Weights of a small image classifier.
Model: 8.24M parameters, 48-pixel images, norm layernorm, activation gelu, layers 16, width 192.
Rows from block 7, named by matrix and row number. Rows with one number belong to one attention dimension. Each number is 128 + 24 x the weight over its row's rms, rounded and kept within 0 to 255. All counts start at 0. After the name is the row's rms in percent of the matrix's.
# q: attention query (model.blocks.7.attn.q.weight, 192x192), inputs 96-191
# k: attention key (model.blocks.7.attn.k.weight, 192x192), inputs 96-191
q.45 082 [ 94 116 152 123 147 145 177 120 171 124 128  67  82  82 173 138 103 129 114  96 132  97 124 129 181 136 111 101 106 120 149 115 149 132 131 128 130 162 127 165 142 116 161 117 108  97 125 121 133 147 137 106 123  85 158 132 100 136 138 117 132 161 136 141 122 154 122 127 114  92 183 122 174 112  83 160 138 159 127 132  93 145  91 118 117 153 135 120 130 101 129  79 120 119 166 198]
k.45 088 [142 120 106 103 119 116 114 149 166 116 140 165 156 129 116 131  87  94 162 175 107 137 135 106 155  94 119 141 161 170 133 122 174 137  71 122 119 138  83 110 125 147 171 152 125 121 137 137 151 110 104 142  67 140 149 145 115 147 104 148 138 136 129 110 152 116 143 114 170 140 133 131  98  98 125 136  92 158 153 148 115 140 133 127 114  98  91 121 107 136 158  93 152 110  69 112]
q.46 102 [160 145 100 135 113 120 141 138 113 146 141 192 104 119 159 135 111  88 103 189 132 172 122 182 109 100 120 102 143 121 114 125 147  74 154 156 119  68 146 177 101 102 113 119 118 136 134 128 113 163  80 139 118 117 148  98 161 103 155 158 165 129 149 101  98 129 109 131 160 160 120 131  94 160 126 109 140 125 139 157 151 125 154 128 111  77 140 159 142 129 151 186 145 122 146 112]
k.46 094 [129 135 117 163  87 110 124 116 120 175 127 118 148  89 167  94 165 106 145 108 113 126 151 140 120 152  95 146 107 127 122 133  70 191 124 142 178  80 144 140 113 170  97 111 111 118  88 113  74 135 117 114  99  81 138 127 155 143 140 175 132 154 128 153 157 125 128 137 129 138 134 170 138 131 104 114 130 117 154 143 109 130 110 133  89 122 115 122 121 112  93 105 126 105 108 116]
q.47 101 [ 96 124 147 123 187 173 119 115 184 132 130 156 114 131 107 127 146 136 112 129 135 123 124 149 164 113 130  79  96  86 110 135  98  98 186 178 103  88 134 103 116 147  92  84 103 135  87 110 137 137 133 129 130  94  89 140 121 167 149 126 112 142 126 125 176 111 143 113 179 114 159 108 147 149 127 151 104 130 113 120 147 128 125 114 131 111  96  92 107  97 109 131 138 136 114 161]
k.47 104 [154 143 140 108 138 172 121 142 162  98 146 165 122 142 129 110 130  68  96 157 123 140 127 140 159 127 166 123 123 142 123 121 129 135 124 154 101 146 111 146 143 120  91 126  96 103 152 116 134  87 142 142 166 127  98 100 124 197 115 143 134 141 157 104  99 127 127 118 195 123 142 120 134 167 145 188 144 111 145 168 137 127 164 110 135 115  88 141 151 124  71 109 147  96  80  93]
q.48 075 [173  81 122 128 118 117 150 111 142 119 145 133 116 156 115  92 121 107 135 141 121 119 109 118 106 117 122 137 129 157 120 159  75 112 139  99  85 137 128 122 110 152 162 107 114 109 122 132 157 131  93 159 161 156 116 138 100 144 143 132 122 106 106  56 129  86 139 121 107 151 126  93 108 187  97 138  93  78 113 128 128  89 132 130 153 116 136 123 128 138 105 165 174 141  90 107]
k.48 078 [123 126 125 130 143 156 140 150 139 134 161 149 102 129 128 155 122 116 183 133 132  93 155  92 142 127 106 109 108 164 108 107 119  67 164 128 122 107 140 142 154 122 135  87 107  99 119 100 118 205 149 164 126 116 112 105 132 136 154  77 132 148 164 123  91 134 156 117 146 110 146 121 135 147 156 172 155 132 119 174  83 145 123 105 131  89 137  76  91 110  89  86 137 128 130  92]
q.49 092 [122 111 148 160 170 152 125 142 105 124 167 168 141  89 118 172 106 161  86 155 127 148 122 155 136 117 136 138 139  71 154 123 115 109 133 102 148 106 166 154 131 143 133  86  96 108 118 125 130 102 136 130 117 113 116  70 142 168 125 148 155  69  93 111 150 151 101  89 134 126 147 108 152 115 115 115 125 107 136 135 126 130 142 102  95 103 133 123  95  94 135 124 148 125 101 143]
k.49 102 [126 151 145 130 147 101 101 139 102 101 142  84  85 108 181 132 136 177 152  91 127  86  98 111 145 122 131 102 150 100 142 154 156 127 134  51 144 118 113 109 178  86 109 138 159 124  88 147 126 182 157 126 114  98 104 164 124 142 124 135 126 143 118 142  91  95 116 118 139 146  87 129 162 161  96 150 158 137 121 153 100 111 123  78 139 135 139 136 100 147 116 130 131 137 148 146]
q.50 100 [130  98 125 128 114 137 155 141 172 103 188  92 124 141 109 141 134  64 106 132 148 117 124 117  71  96 165 152 100 130 112  91  94 140 113 156  99 189 151 113 108 147 127 154 119 121  95 127 145 119 149 109 108 116 111 154 102 149 117 146 122 120 168 110 134 112 165  64 113 155  81 117 135 125 105 176 102 111 109  86  97 110  95 147 142 139 102 130 122 113 157 172 149 102 106 128]
k.50 101 [140  96 148 108 112 130  68 145 119 122 137 166 107 139 106 165  93 120 174 116  92  95 138 130 116 139 148  89 173 155 103 122 134 126 177 104  95 140 137 127 144 148 140 123 156 120 156 109 122  89 150 167  75 163 118  88 156 123 138 120 117 116 123 167 151 125 126  97 130 147 167  98 125 156 123 138 143 133 141 148 133 164 129 107 118 143 105 137 146 120 174  60  93 107  93  94]
q.51 115 [139 165 114  88 111 100 123 121 137 145 130 127 126 120  91 124  99 108 104  78 169 168 123 168 118 147 126 138 132 138 128 132 107 139 163 164 140 171 121 134 152 129 128 169 143  86 110 135 133 132 166 114 116 162 146 158 116  90 135 111 156 125 112 113 128 140 130 103 117 146 188 118  94 120 173  98 165 107 135 167 109 118 114 102 103  95 131 100 156 137 112 135 114 158 128  94]
k.51 114 [142  99 115 105 114 113 166 130 128 110 150 140 155 136 129 133 133 134 133 146 192 104 105 122 166 153 120 130 119 159 145 154 100 124 150 164 140 139 138 120 132 119 100 172 133 113 142 125 140 129 114  95 172  98 114 109 111 145 160 128 135 173 119 164 163 127 115 101 165 153 102 137 137 156 141 129  95 176 116  83 125 150 131 142 140 130 100 119 127 124 116 140 145 130 130 127]
q.52 103 [128 125 143 125 109 118 108 110  92 147 110 123  93 103 106 124 106  70 149 154 131  88 121 127 139 113 138 165 149 145 116 115 110 144 156 157 109 180 131 114 132 154 141 155 120 145 113 129 123 110  79 119 126 164 123 119 165 108 141 162 123 139  90 121 155 122 118 139 140 116 142 110  94 102 125 100 147  99 138 165 136 142 126 132 125  91 141 160 119 152 102 152 116  91 167 125]
k.52 107 [ 89 115 128 107 116  76 156 139 139  97 184 153 155 129 117 140 108 148 196 114 139 115 145 142 147 112 143 114 141 129 143 165 134 124 153 118 172 111 175 138 145  85 103 129 101 146 116 137 139 122  98 157  81 129 129 107 104 160 178 139 155 122 116 158 143 120 138 135 163 134 111 170 139 138  98 109 144 139 136  96 114 135 134 109 131 138 101 145 158 103 113 102 130 125 103 109]
q.53 094 [105 111 155 159 148 129  97 154 133 104 128 173 107 140 113 126  62 127 113 136 178 126 144 144 123 144 143 127 108  88 113 132 168 117 142 130 137 126 126 154 162 116 168 144 143 147 113 134 117 161 168 158 117 101 206 130 123 114 133 149 162 120 131 108 131 159 130 133  99 124  89 135  89 159 119 121 122 169 109 142 139 119 139 136 140 128 142 143 143 134 135 129 182 143 120 123]
k.53 094 [154 138 124 119 115 110 110 176 121 105 136 162 169 121 116 105 133 132  94 120  83 127 161 146  95  97 132 189  97 144 107 125 117  92 153 181 155 134  99 128 160 127 128  97 123 165 120  96 129 106 130 111 142 126 120  87 100 136 130 143 113 169 106 131 127 122 138  87 113 104 158 157 174 134 103 149 145 117 105  70 143 146 127 153 108 132 176 152 110 124  94 108 144  70 133 135]
q.54 107 [117 133 142 113 100  84 150  84 135 133 150 146  72  96 113 138 141 154 148 114 116 148 146 142 155 110  82 131  98 118  91  86 185 144 136 170 107 131 115 108 159  93 141 125 120 112 139  92 152 126 153 126  98 123 132 136 149  91 116 167 115 136 127 102 140 166 156 140 103 116 153 144 118 127 125 179 106 161 121 169 134 141 122 138 150  97 140 152 100 142 108 138 135 102 165 113]
k.54 103 [100 158 123 119 146 127 161 141 130 141 129  74 114  90 127  98  72 106  94 137 104 142 139 150 121 167 151 177  99 100 158 140 142 108 101 152  92 169  86  98 125 112 130 103 135 127 169  94 146 128 149 122 120 138 107 135 141 161 141 106 111 128 150 121 157 160 149  99 102 109 134 132 131  88 126 137 119 124 116 134 141 108 111 148  99 137  61 104 133 106 161 132 179 144 121 133]
q.55 084 [114 135 107 142 187 142 128 108 102 129 152 145 128 107 177 130 150 179 113 104  86 185 174 179 125 114 142 169 120 108 152 132 142 109 105  93 100 105  99 148 157 114 146  74 122 137 120  72 153  73 160 117 163 135 134 126 123 151 161 128 142 155  89 150 107 103 114 109 112 134 140 136 127 128  92 143 116 107 126  94 162 145 163 144 144 130 112 145 128 138 100 115 153 143 137 136]
k.55 081 [128 155 176 141 120 138  91 136 116 111 143  77 104 130 157 145 177 147 163  97 121 157 135 157 118 122 149  95 118 109  99 105 144 111  92  93  88 162  87 124 130 132  73 141  92 127 150 113 108 175 142  86 136 139  91 176 146  99 129 115  99 142 142  82 138 120 142 131 142 125 153 112 130 159 101 137 100 131 111 193 115  90  95 129 145 137 105 127 118  61 126 152 115 146 162 112]
q.56 097 [120 113 140  86 123 171 161 117 152 117 107 126 116 131 133 156 159 108 134 117  81 147 109 106 142  81 115  79 116  98 107 126  69 102 139  89 122  97 117 114 132 141 126 136 146 128 152 128 141 126 115 142 123 122 128 120 125 140 147 119 135 130 168 106  96 144 133 130 167 134 137 144 154 120  88 142 160 121 170 135 153 148 158 136  90 137 108 132 189 137 123 111 162 134 101 164]
k.56 092 [119 118 147 120 110  98  83 163 130 124 128 155 120 142 165 134 135 101 105 160 126 162 135  82 142  85 131 141  81 154 146  92 122 165 103 115 156 159 121 153 165 106 119 159 172 159 116 139 165 107 120 135 156 133 170 121 130 165 116 140  82 143 143 124  79 113 167 150 126 142 151 169 108 135  81 164 152 168 149  89 117 149 131  85 151 141 115 132 111 137 145 104 112 144 159 145]
q.57 095 [ 93 107 180 166 124 127 145 176 126 129 138 128 150 115 142 131 119  81 116 114 150 109 108 174 125 140 129 128 106 108 106 123 148 146 116 115 143 187 143 158 166 124 118 124 141 139 144 149 115 106 125 124 120 151 141 114 119 132 115 114 169 152 117 115  93 137  88 114 158 114 123  80 106  82 137 123 137 118 118 101 150 104 103  81 130 108 124 170 148 144  93 134 150 141  77 130]
k.57 094 [136  84 195 156 103  89 109 125 127 124 122 120 135 150 133 118 117 207 176 113 121 107  86 116 133 136 106 141 143 153 154 106 137 128 118 126 126 177 152 102 135 141 114 105 166 119 129 114 160 144 116 133 102 110  95 152 131  72 137 152 103 133 115 170 144  99 177 118 144  84 168 140 111 144 131 139 109 124 166 131 135 160 104 150 127 117 132 105 132  99 141 109 137 136 136 148]
q.58 100 [ 98 111 152 156 130 120 127 110 124 154  99  87 131 138 141 139  86 158 149 164  95 117 103 135 125 117 131 118 119  76 103 166  69 120 107  96 161 138 136 145 104 152 131 128 148 114 142 140 144 132 108 104 108 104 127 147 125 138 125  98 155 105 128  83 139 164 109 107 108 134 145 152 116 153 100 101 158 130 101 119 121 113 127 142 153 167 129 139 140 140 128 114 176 117 116 131]
k.58 093 [127 153 169 163 128 124 157 154 113 154 119 192  93 140 166 197 128 128 151 130 122 102 117 160 125 104 133 117 129 114 112  97 165 134 191  94 123 111 102 102 129 133 158  96 102 108  95 113 107 144 154 150 166 144 112  96 127  79 138 115 149 113 130 135  97 127 107 121 140 121 122 123 114 156 131 151 168 125 113 131 138 113 112 127 173 110 135 161 131 152 110 118 154 123 138 125]
q.59 101 [141 143 145 111  85 122 137 125  99 174  90 133 152 145 162 141 161 193 112 139 116 172 149 135 150 161 126 118 130 153 133 120 113 170 106 130 104 102 135  92 108 119 133 156 112 140 116 120 123 148 115 129 144  93 127 117 118 167 150  78  61 119 168 115 127  91 106 164 123 141 125 190 111 139 140 206 107 151  95 118 177 154 118 136 122 133 149  91 112 138 146 159 115  73  93 134]
k.59 101 [143 121 143 117 171 141 105 119 146 150  69 142  93 136 108 111 133 107 105 119 110 174 187 108 102 153 126 112 120 108 134 133  96 134  93 118 133 109 124 106 130 156 147 112 122 135 128 139 150 136 127 107 152 125 114 104 146 128 162 118 122  95 144 145 128 163  98 146 114 136  96  95 149 142  98 111 132 127 157 174 109 114 108 131 106 121 143 162 133 133 116 120 123 124 116 116]
q.60 106 [125 129 122  69 144 115 148 110 140 136 139 115  78 114  97 148 120 130 133  91  55 136 164 108 121  83 135 145 142 135 125 114 156 128 110  75 118 147 111 162 127 135 159  97 156 139 160  82 169 101 186 114 165 160 127 100 124 125  88 144 139 112 107 109  85 145 124 107 106 113 133 101 125 163  93 132 139  69 158 138 130 101 135 161 107 128 127 127 124 164 124 103 131 155 144 141]
k.60 106 [135 154 119 104 123 134 103 212  92 157 169  82 119 113 127 185 142 109 186 128 148 143  92 127 119  78 112 134 131 125  86  95  91  97 152  92 107 110 149 123 130 122 165 143 138  98 172 107 117 182 109 108 111 122 106 149 112 142 113 121 105 133 145 108 106 141 119 136 124 137 167 131  90 118  94  98 126 122 108 127 140 125 115 122 142 145 146 122  90 135 150 159 110 161 122 100]
q.61 089 [134 149 165  90 141  92 139 125 148 156 162 106 134 116 150 145 105  93  84 125 119 153 139 111 133  85 104 111 129  88  96 113 108 128 126  88 123 154 112 140 120 126 131 134 112 144 143 103 110  74 129 126 112 133 126  88 131 141 130 158 155 123 174 134 120 135 107 102 159 113  93 148 136 127 122 123 107 129 111 113 152 158 143 131  90 141 129 120  68 126 129 135  91  98 104 100]
k.61 085 [140 164 131 155  63 108 100 114 128 135 116 149  95 132  67 144 107 119 109 169 125 127  91  84 152  80 106 111 117 142 148 132 135 138 132 119 140 137 124 162 115 161  95 136 159  90 169  96 153 107 134 112  93 127 136 153 154 160 112 159 150 103 159 140 124 142 144 115 137 140 176 155 149 113 107 111 126 141 153 155 113 157 102  98 120 140 115 166 126  94 149 130  98 143 109 105]