From a checkpoint of a small image classifier.
Data: trained on stained colorectal tissue patches (NCT-CRC-HE-100K), 45211 training examples.
Rows from block 6, named by matrix and row number. Rows with one number belong to one attention dimension. Each number is 128 + 32 x the weight over its row's rms, rounded and kept within 0 to 255. All counts start at 0. Numbers have three digits each. After the name is the row's rms in percent of the matrix's.
# q: cross-attention query (model.blocks.6.cross_attn.q.weight, 192x192), inputs 0-191
# k: cross-attention key (model.blocks.6.cross_attn.k.weight, 192x192), inputs 0-191
q.69 103:077154197106071109123086130151134149181136103174126146104101123112081108144124115169115145153128136107103105098164119126195192151089163151114117108168097137135136152104165113098159093103147173129137114151147147163140093150076100131075119047163131124130151130153067162090105121081114097129137185159160078119111107115118113180207098155035099152189160158129173163183121110192170123120095097125110166127075154162130124129150154160063112129094155111131147126090133125147073128121087074172184138082152106106090184149128115078110107126158126114163089151114062125136118102200170133118
k.69 108:113128122125100148148145116120113141110150187096082202138193139122165180129089095085095108131126173057165152106180098083181141123117134107161067140148122184138097150099143065199134094181103122133088107140160069177170169109165104143157190156054159149127145116100119103170158118094133133107074115099159096078123149122108126144170144130125085161096115100118066157148141068186124139093142085141157144131126109158127128123108118141134160124130186128148226149163165117134101134156127121133136158154151100119165176115186150119144108154152124084052136086133151132060110125145115079192
q.70 084:149103148167144206155174157048139075135116053126202070160187139148134121167146131122121122054123121143096156114118092108134132101148131141139131132158128118072084120108132206146117098130114145130143130142126138140182103135133106078127107044126121094071153115204194101163172097114129142093114149111135123126028120131135153080164132146109066190154139100169106182100131138118085127106149140118118110099135140112098164089122110148192130109096128128163142115132105103172172106143130054179141098184148125140113164079207146087093093105090140103088132173133121144146165132124159143117
k.70 091:108128176107063127115120130035169147111126151110153166126094091094129123145154120101119186093120174182143090110154117098094166162169171162158092115140106130169147134091136132119119125090123094169137134101147084215154119110170087104116164083097170098165067163153147171082091146146152097153165066134140133147103103166162094147095100144105117140120117135139093176120077198157145143059015105097144156096124110130119135128135123158140117158159101118126137101140138125110132110137116120121117172123110152088087111107101153127138094172185156039056088071183152107147134178158132161168
q.71 104:139096200162133120148197144073210138089148165113072153150164112118117144110128118092117113095138070174131144164151111155083149107147206088153138206115117105114118146044156137143131180123152156127110064129154093121136107178072156163188110116144114101126131125110141117123172108105114167068096188153084158140161114125103125098063123142109044105218133125154141128115125093137127120156070145132157099137088213116130130077119143137100104128112128149091136127120147080217110136118159125123144108128119088152177120110098130113114102156145128065115125123168124127134052138146182128149
k.71 103:157116152167151128139098155064118189160135062131118117116105174144146119141144122135169170110155110156167135187112172111139115119148171088088151118181082098176092130159138133131141144124138147105090105138148111112127133140168124119133094131138132164099081120106083138114124170146149127097129164115065099099165115167136156073091082116065170168215091103118102060144103113122073158105132111088121053118179119043130141096136132174146129129139133113135141135101196149151160079191184190129102155074114132118177078131118127103103042142162156102063161141182123108155075130115079139154
q.72 081:121177128102097098080160170160149091145135122162135075123148121108157044152091157143120150136161149124136109086185057177170100110162121140107125171116119194114191100062081135164139100119103100139076161135073150131101144129130081172123152127114120113190104138134118074142126189118085138154136142152144083121071131167108079198126098115136152122150141119128103147149130081195092163125158112064093070093123155074115146126093126144180109133167116148160126090039123095119078111142171109080151139076147179115096136187150134130123145194094106083190138113153153153146129096106137104151
k.72 082:116085124096195097162147142132148068155108088091171124136167104102167159134132117116186084078230122144077125151123101086141151186140156118133114153123120143120112098122194133108112137171156122165121108063093116115080107094072195135122126188135126149167155099094152118181116143114165097181102125192108076109085142079147155089100168153120122087138149193130121136146090059106101147080145154112110149127095152140153124082125102134188167119095114127108093114093139124159145101160153103088109093130082137153163157181158085154179111119177180120067116117088194070117127162116103108117
q.73 098:148089115149090078117106175171165099093151125146141110129088149176135149092084144193086133117114159124117128167082064131174143155204099163109137119150134179111101082110074148091117140105165166074163102091127161154133125160202047134024096050124071114135113140182100115115134089098114090142130114148132115158123113126124151114117134140165169172090128169129066105133097110084123092174149132124061141131156102158139106049165079150143107120150096073150085181050093151128119145130083130094156112143125127158100178106150141131133115156131152139066132133106124079146131146124106157135
k.73 098:120126174101104150025153185138147073167103139124179155161132127112106148178117110145138159086184140168163121110103078079161190189101102179143102171125121132116119110099126096141128173141163095125091089073138158122194150153129070149083096144145069112142163147128119139105178098142135162110189130125147169157143154075130100170144147187129160156129087102123127191112139123147030111165142145146128157133135114184087093186126154095131145113139111169109088165131116118144133117182155099136194155123148173154138128131131163177170182147195137133155172102113119078075117110113149173133
q.74 089:114112185140214106133136115164119175127139134133112148164164126161057127164148093122174112161190064059110118125164121116129118098138106133198145113164078115152136157123103140156150104172120100151101084142106109115142184104105079116175072120077106052137171132135166199148155130121166093195145130172144080146139105077147127154096064130149126159116137113122113120133105149091096142096135098083140131102101096145098159047127048148097094138181127125124082112163135116097147180070130113085111137157131169132159061085165145128066131087135152107114140126178173140135187170119120140155
k.74 089:127155050100164130106130086101122076117127088130159093156110149047136106123171106132139124193061149080119107102088162158120095156122144129047106103186170092114104148158146140134115130100137099169165131184072080082222148120151148153118180140128138107081105146104107179132138138100161104168111070102102132194163163133112108124116161133107156141181112140141067126112139133151134111110122117070135111175062111200122124103105149108171160061133114160118156132148094205115090099109114162133163158125108179138160153110097119129105150131137083188133088138161142099126089167069073116125
q.75 099:098116202132111132142064132133025119093092134117101140125143130142148160135171145117139124115120173098097114161139134095162134148172119126076198116069138090111166113081157098133161107146110115122103153136158123135144125129129139123118099152175134107190119111173096141137126087153071147188106110100172167141205114118107109168129160133164128081082083077104125169220113159111141091140152085143111109123116150112110078115095185175186121124192095136180160128057169159087124159121057163108139109156133109127072112086123107174213145096108118174109138119119115080163132107089091130094
k.75 109:150192146218165193115159108100155086135133119087199093103099146130132147148123163190164044107100139187092143076148099128150086137121108097125136075116190073140139080129122140153102157149144142083116148133074127179141131167142119110200134108172115137079115124129117124153094106141110157115081102107157132137086191136103123137130122147094121125103129065092084150130083122123091111162174178108162126104135127122091130142161151117129142114122096114148022141159187117154092107129101071076165058081159116104100173137091119071118165136104147194178127115112108103139105160122116161112
q.76 084:103141161138144112104134164154174132162189115182162147103189114167147104110123134100118140142110149124143155123179111143111178072148144193078125151063138116124047118142181131120133152071063096134147118126133178102107125089140165088106099124105134106134069109101159075112131078107148115137160145109071131147137145093161109118136141152178102082146120142148128106099122132054181096092152163070134102088158161183052107109161140122120130131115151086133118116178172101153120118153180065141117153085139088186211100077087193111184126149149131106126102106168121121118122065085139086080
k.76 089:134126118168093182158120143121130148176140135118109138119107112195138075164143069113166129119185169155124068124103124147115139106179198157119164188121100068124120105163141174179171146143061112091149187081129071122090145094080129105088167127132169137143096133133139114107176136072084195166115152127141150134144182118083191115109065129087148167103195089096195129117129101167099143142117103132159173142122157118164091146136137089110121107127119079126093131095095130147088161090121128166150154099066124110176156160094129077080134160098130104182167149122181118175117148148179173131
q.77 110:106114124129146147086045131189118148161201122116100100125120061133124133099118146114093129107120083095090201115173116128139124166103129107148149134139088114165160126145100131064129143132152154166118115112140179147118113133155142154167114125142090075183108164097094175110145131130156158115147187147094118097159145148105137180166167200171119141084109145149158166157187089083106142138141122128078137151131125125169114159165185085104212154146174146129125139068150159130119118111104188163160048150129108106143142110129185049142126115061173155128170084127099092130067098059173126109
k.77 106:168172107128183144147121066185072166153144112138143083200164085180127155142149192149124120147135096114140154102130102134177093114111097155174131158178138115144092112138113132125142149176139127129051091127147125174144091150087124078140174135178113138125119152134069108213168107156078137080143095114156117093110152136164145139136110172152103120142151099181164092131128088134150132109169143154106115117057150146149137157091193048138137174098080082087136143175141131104143134154130104155123161096139099150169094128179151114140116192103123149135135158131012085134148135084082081102
q.78 110:111095107120119082142115125114086101106090098119183150107107151140153110170130113095125115090116087162101105148138108173136104183133120110123089182134183118180157101126156101092211182091072151071120157142149147092115111149115124139128143124208157145128116191106026128069077152121178104121073131164150154111120151153072146095080095106112166147074133077168132162181140161106159173153103111038102150161072087130164086190082125073132114092173115174114153169098131116096115138138111114100141125144147140168129115104165140129154084137127138161103130099147114164167080102091158171117
k.78 116:123111119176128160106137148117143169044112114079182104153174107175071133160174156192122117100097163135107145135167129140192113144109137143185097072124135117147116121145167137114093102195122117063097126126169118121045091214162132161150057178146137084089136107131165111194163117211165119135123151149125134103124117099170150143121132100164080139139176149136096122080197156088168161106139118130146141132156098098140173155121079132119111136125126155120138153112099145166132102119084092113103104140103068166110187068160106113113130183071123178148072156133122153133141090091094158124
q.79 099:097158188089131132134147118181209103103157108142150107133143123179132126121114110098134127147129105164161107206164095173107138109191153134096099174117129114120115126108126131111130150140110132150141090106095136104097130137090110102075098062077191150168138179138119165136120084135160094093152206115115184171154121185125126135144100074146134117166085166118145168077090067054134098090149136123139113147132085169069135123143121102108145065094125069129076124227101145121178081156135110112189145145140094188168164133160169156116138178194137151143168087092121127132115130142097117108
k.79 095:125139095075131152086156143095111151172078101072116133090124161066128179111169070166137119145154139092117056098150063122074183136161109126111145134137105094160126146120148141134151131127071164169125114133132108171085185118171104145147114108195162137115099145129160119087170206109166138097121110178152140141102111130156114168081115089137176166115135075111129056091164135137058160142106108100153102128114128158156091106149111079139129122149127125146173135129175139169082198058067090191171146129107143182117137113075113089153149157137124119171179095140190109109108123109096082168
q.80 097:133123112166107131139163089111154075143092166143160115090086128087133127097099166165107104155177143181158113158158140072117147096102093147105128145076128157199201122111098138167152194128134185166090176162163142114100144084123128157064130125154133163153112131118120123102071130159121125075168182092107161114161162196142167093117141106122155083227094156120156100059132122149106152084059120191137129156111150144135146131112173096156120118130093156118111202153142089129092129103098081130083158185103099110133126136121115175117149088091118149067117144092141103135134092115049149078
k.80 096:158103162128117120175136153128161159129122150149098183145127082145113059137109154188126101104104163173173149149116098163133158072082169176125094149103065135153152114122130080162154118153097148123116139124128135168078158205142120163117092150088058120110097131136081151108099179175100097157068142078158108089165098112178111115173131098128114063086085166059185089136092124147119179176103096238122155100142176117133127105160154117106122127136100157140123132167131147126134065083172127106135096175151104111134096106101145110106153110112139108097185105104100172097109160129118199095
q.81 099:128139049158124118182091066089129132115169139066117092131160051096194139114087131168122165112077105131153173124112102051101086167085085184166151126188144106141120102173145117081130142131137089109148109106113191071146134116143106122174103163138112197129122115130089133138131127127154146138153065189094107165094148094131147141124118140156166097110126111156121178194117121065101153143131097094128159132088145059154130145108143127123138167174138049145141102148147115090137177137134164122113147121091132135157162106110187084152135165153155158081124093117183105079131077064171114165
k.81 106:185146077083077134090083107198078118102089167147143100149123071184147100155119167146129175147200106114125108101135174185137130121166143108128122109158109108124135137124088162159105101120104159204106175144151107133113093174099163162124116162119123127148116130189126058116137083179108113156133080110128127164108144130146183135158140113106172092106140141153160131112115166115119119115100176148055160162124144123122167229073128107140133106143080079146103154159103121134135120192105160155135131105127210106071140143145144097120198116165120168129063169134093067104193084129102128141
q.82 112:086154050144162100138132141101152109209137175170109101137116109122125136154117190153112105130083173121127079142134080145067138130122067174163118062107104163137140093167090115116103099162149107093151116112102106077045160129154097153103125165126122108121133077139159147106101142142084129157180119071145122142146107149115099187115109138131165078130175119112065105133091148130114161146134141128085103063144118084177112138036106152155086113137134092162158145065109169106114134078148175138140115171158169098133069197080165162102178120151124179155120078124158149100162088089100133149
k.82 109:163178119132175067109102132193145091148085096108137094085123071120130157090118096152138142145101125138117121102119153166092159120114078090143120113087142183134144109196135131176105125123134196144145153108107140157059120107119142168104107133136117056150166117176162097166128048148079119139075121162111157165098215114084183169133153187070110098133196151083185126202113162134104121146107165122119159176115182109118109153121078113100166125142067120097100117160114145138140132104098149132084110158126120183102161114175131151111148164124126165094139134125167091105144160178197085117
q.83 112:103123150132107151143126130145121118148128147064115088112104158119125185129160079153112143126155087100136173152155097119174118127141122115163155158129100133153178106098103133094129203172110112106140127131129087174087109127096171122102174155108075103154122091117180153109081033089095112145133143079134117096194120154145163096189069119149159152159042183085152086166113125121097128121117125182147133136179139122145156089088157170165176128179129064167115129139142163097129130063076160104089138124114140143090103089111132119136060086142108146078079125080203103132170108148046127103
k.83 115:172151118145146142124114103129166162151125121125078110158138099142170116103119160173094073122159175124146093071123105164139120131075109095132179100103162107113130130086131150106148042118138146125168143117045104141219154188094114132113117094192090168114135130102103102145105137079137081143089055088166164163123129146112048107088125113111141090123132122113114125111150121135193088128189150180138089109122118181115104145110135086123173074161086157182113169114156164182189136119102118088166110121140138127100132150119103157094187172155135179121151170076107117119105217116139177135
q.84 095:144080099127113106131154111091108164128131166136141134175086148102168204130112120135128150110097159097196119167156137127087094179143128116124110178111077128140070096139145075155120138153124101095133190074157120062132134118143128087102120168079161139164120124087166057145129103088085106062126136119153149185162177134144148028122116103123161109173185068128081135139079142110093136137115130148091099109181143148093087166104129087120115088122119124171132157163186110130108144098164150124086123183137127122192150084137139155143044140111149135182100130117128133033103113085098089156
k.84 105:131114100201089124170113158082151198095117108182179108140060106171125163106156136131105184118153114147190161148149185107191160096109164149161128123085114133142155121162116127065146117156123139102144179084143124147110113224122116147101095129122154163097117141160122147150121131119150141126148198144086090148152102134112156174129163120059092103115156178151223119136139108094167137163172074129147158168168163111148166197113163124118185141119127151119095162133139150061128137139104090142178116141111162162151163096126133129117180161143134166165090150122100238114146130137120108106
q.85 107:120114163123109139135123076094147164125105160081100111169078139126164122135129087162087093169120149091133052145085179102142147124143173091168129145119109154101122066117194103109153176154109132130124143111104173065169114123085137081078112146109104152117134141066124182162127126096059117070118100070121164156105125126103143068130114101149095089183101061115086089142115151134135113158129143179177109143136147187137157088076128166160101143085124144139108149208159121090177076096151149124098103177106165139123175118112120144137180167091105148044176149075176121107148146070125115135
k.85 102:098121151148137126082103099099158175153080148121181098108081177098141044143087170129096133092153144139137113141133166111130170117090126133076184086101130093150144112138115103075193075150133186141081127141120109138138151201160094153142133112119081162106123109141178097065109106140128109089088103198141120116139137152138140118096109125116129163092143181094151157118108112129173083164136146148140149113199133086105161178121117194102131125147135168081091126099184099104099096047157144136158109142128141129091158098095113102070174091130068135177126097114146173098055083147085203111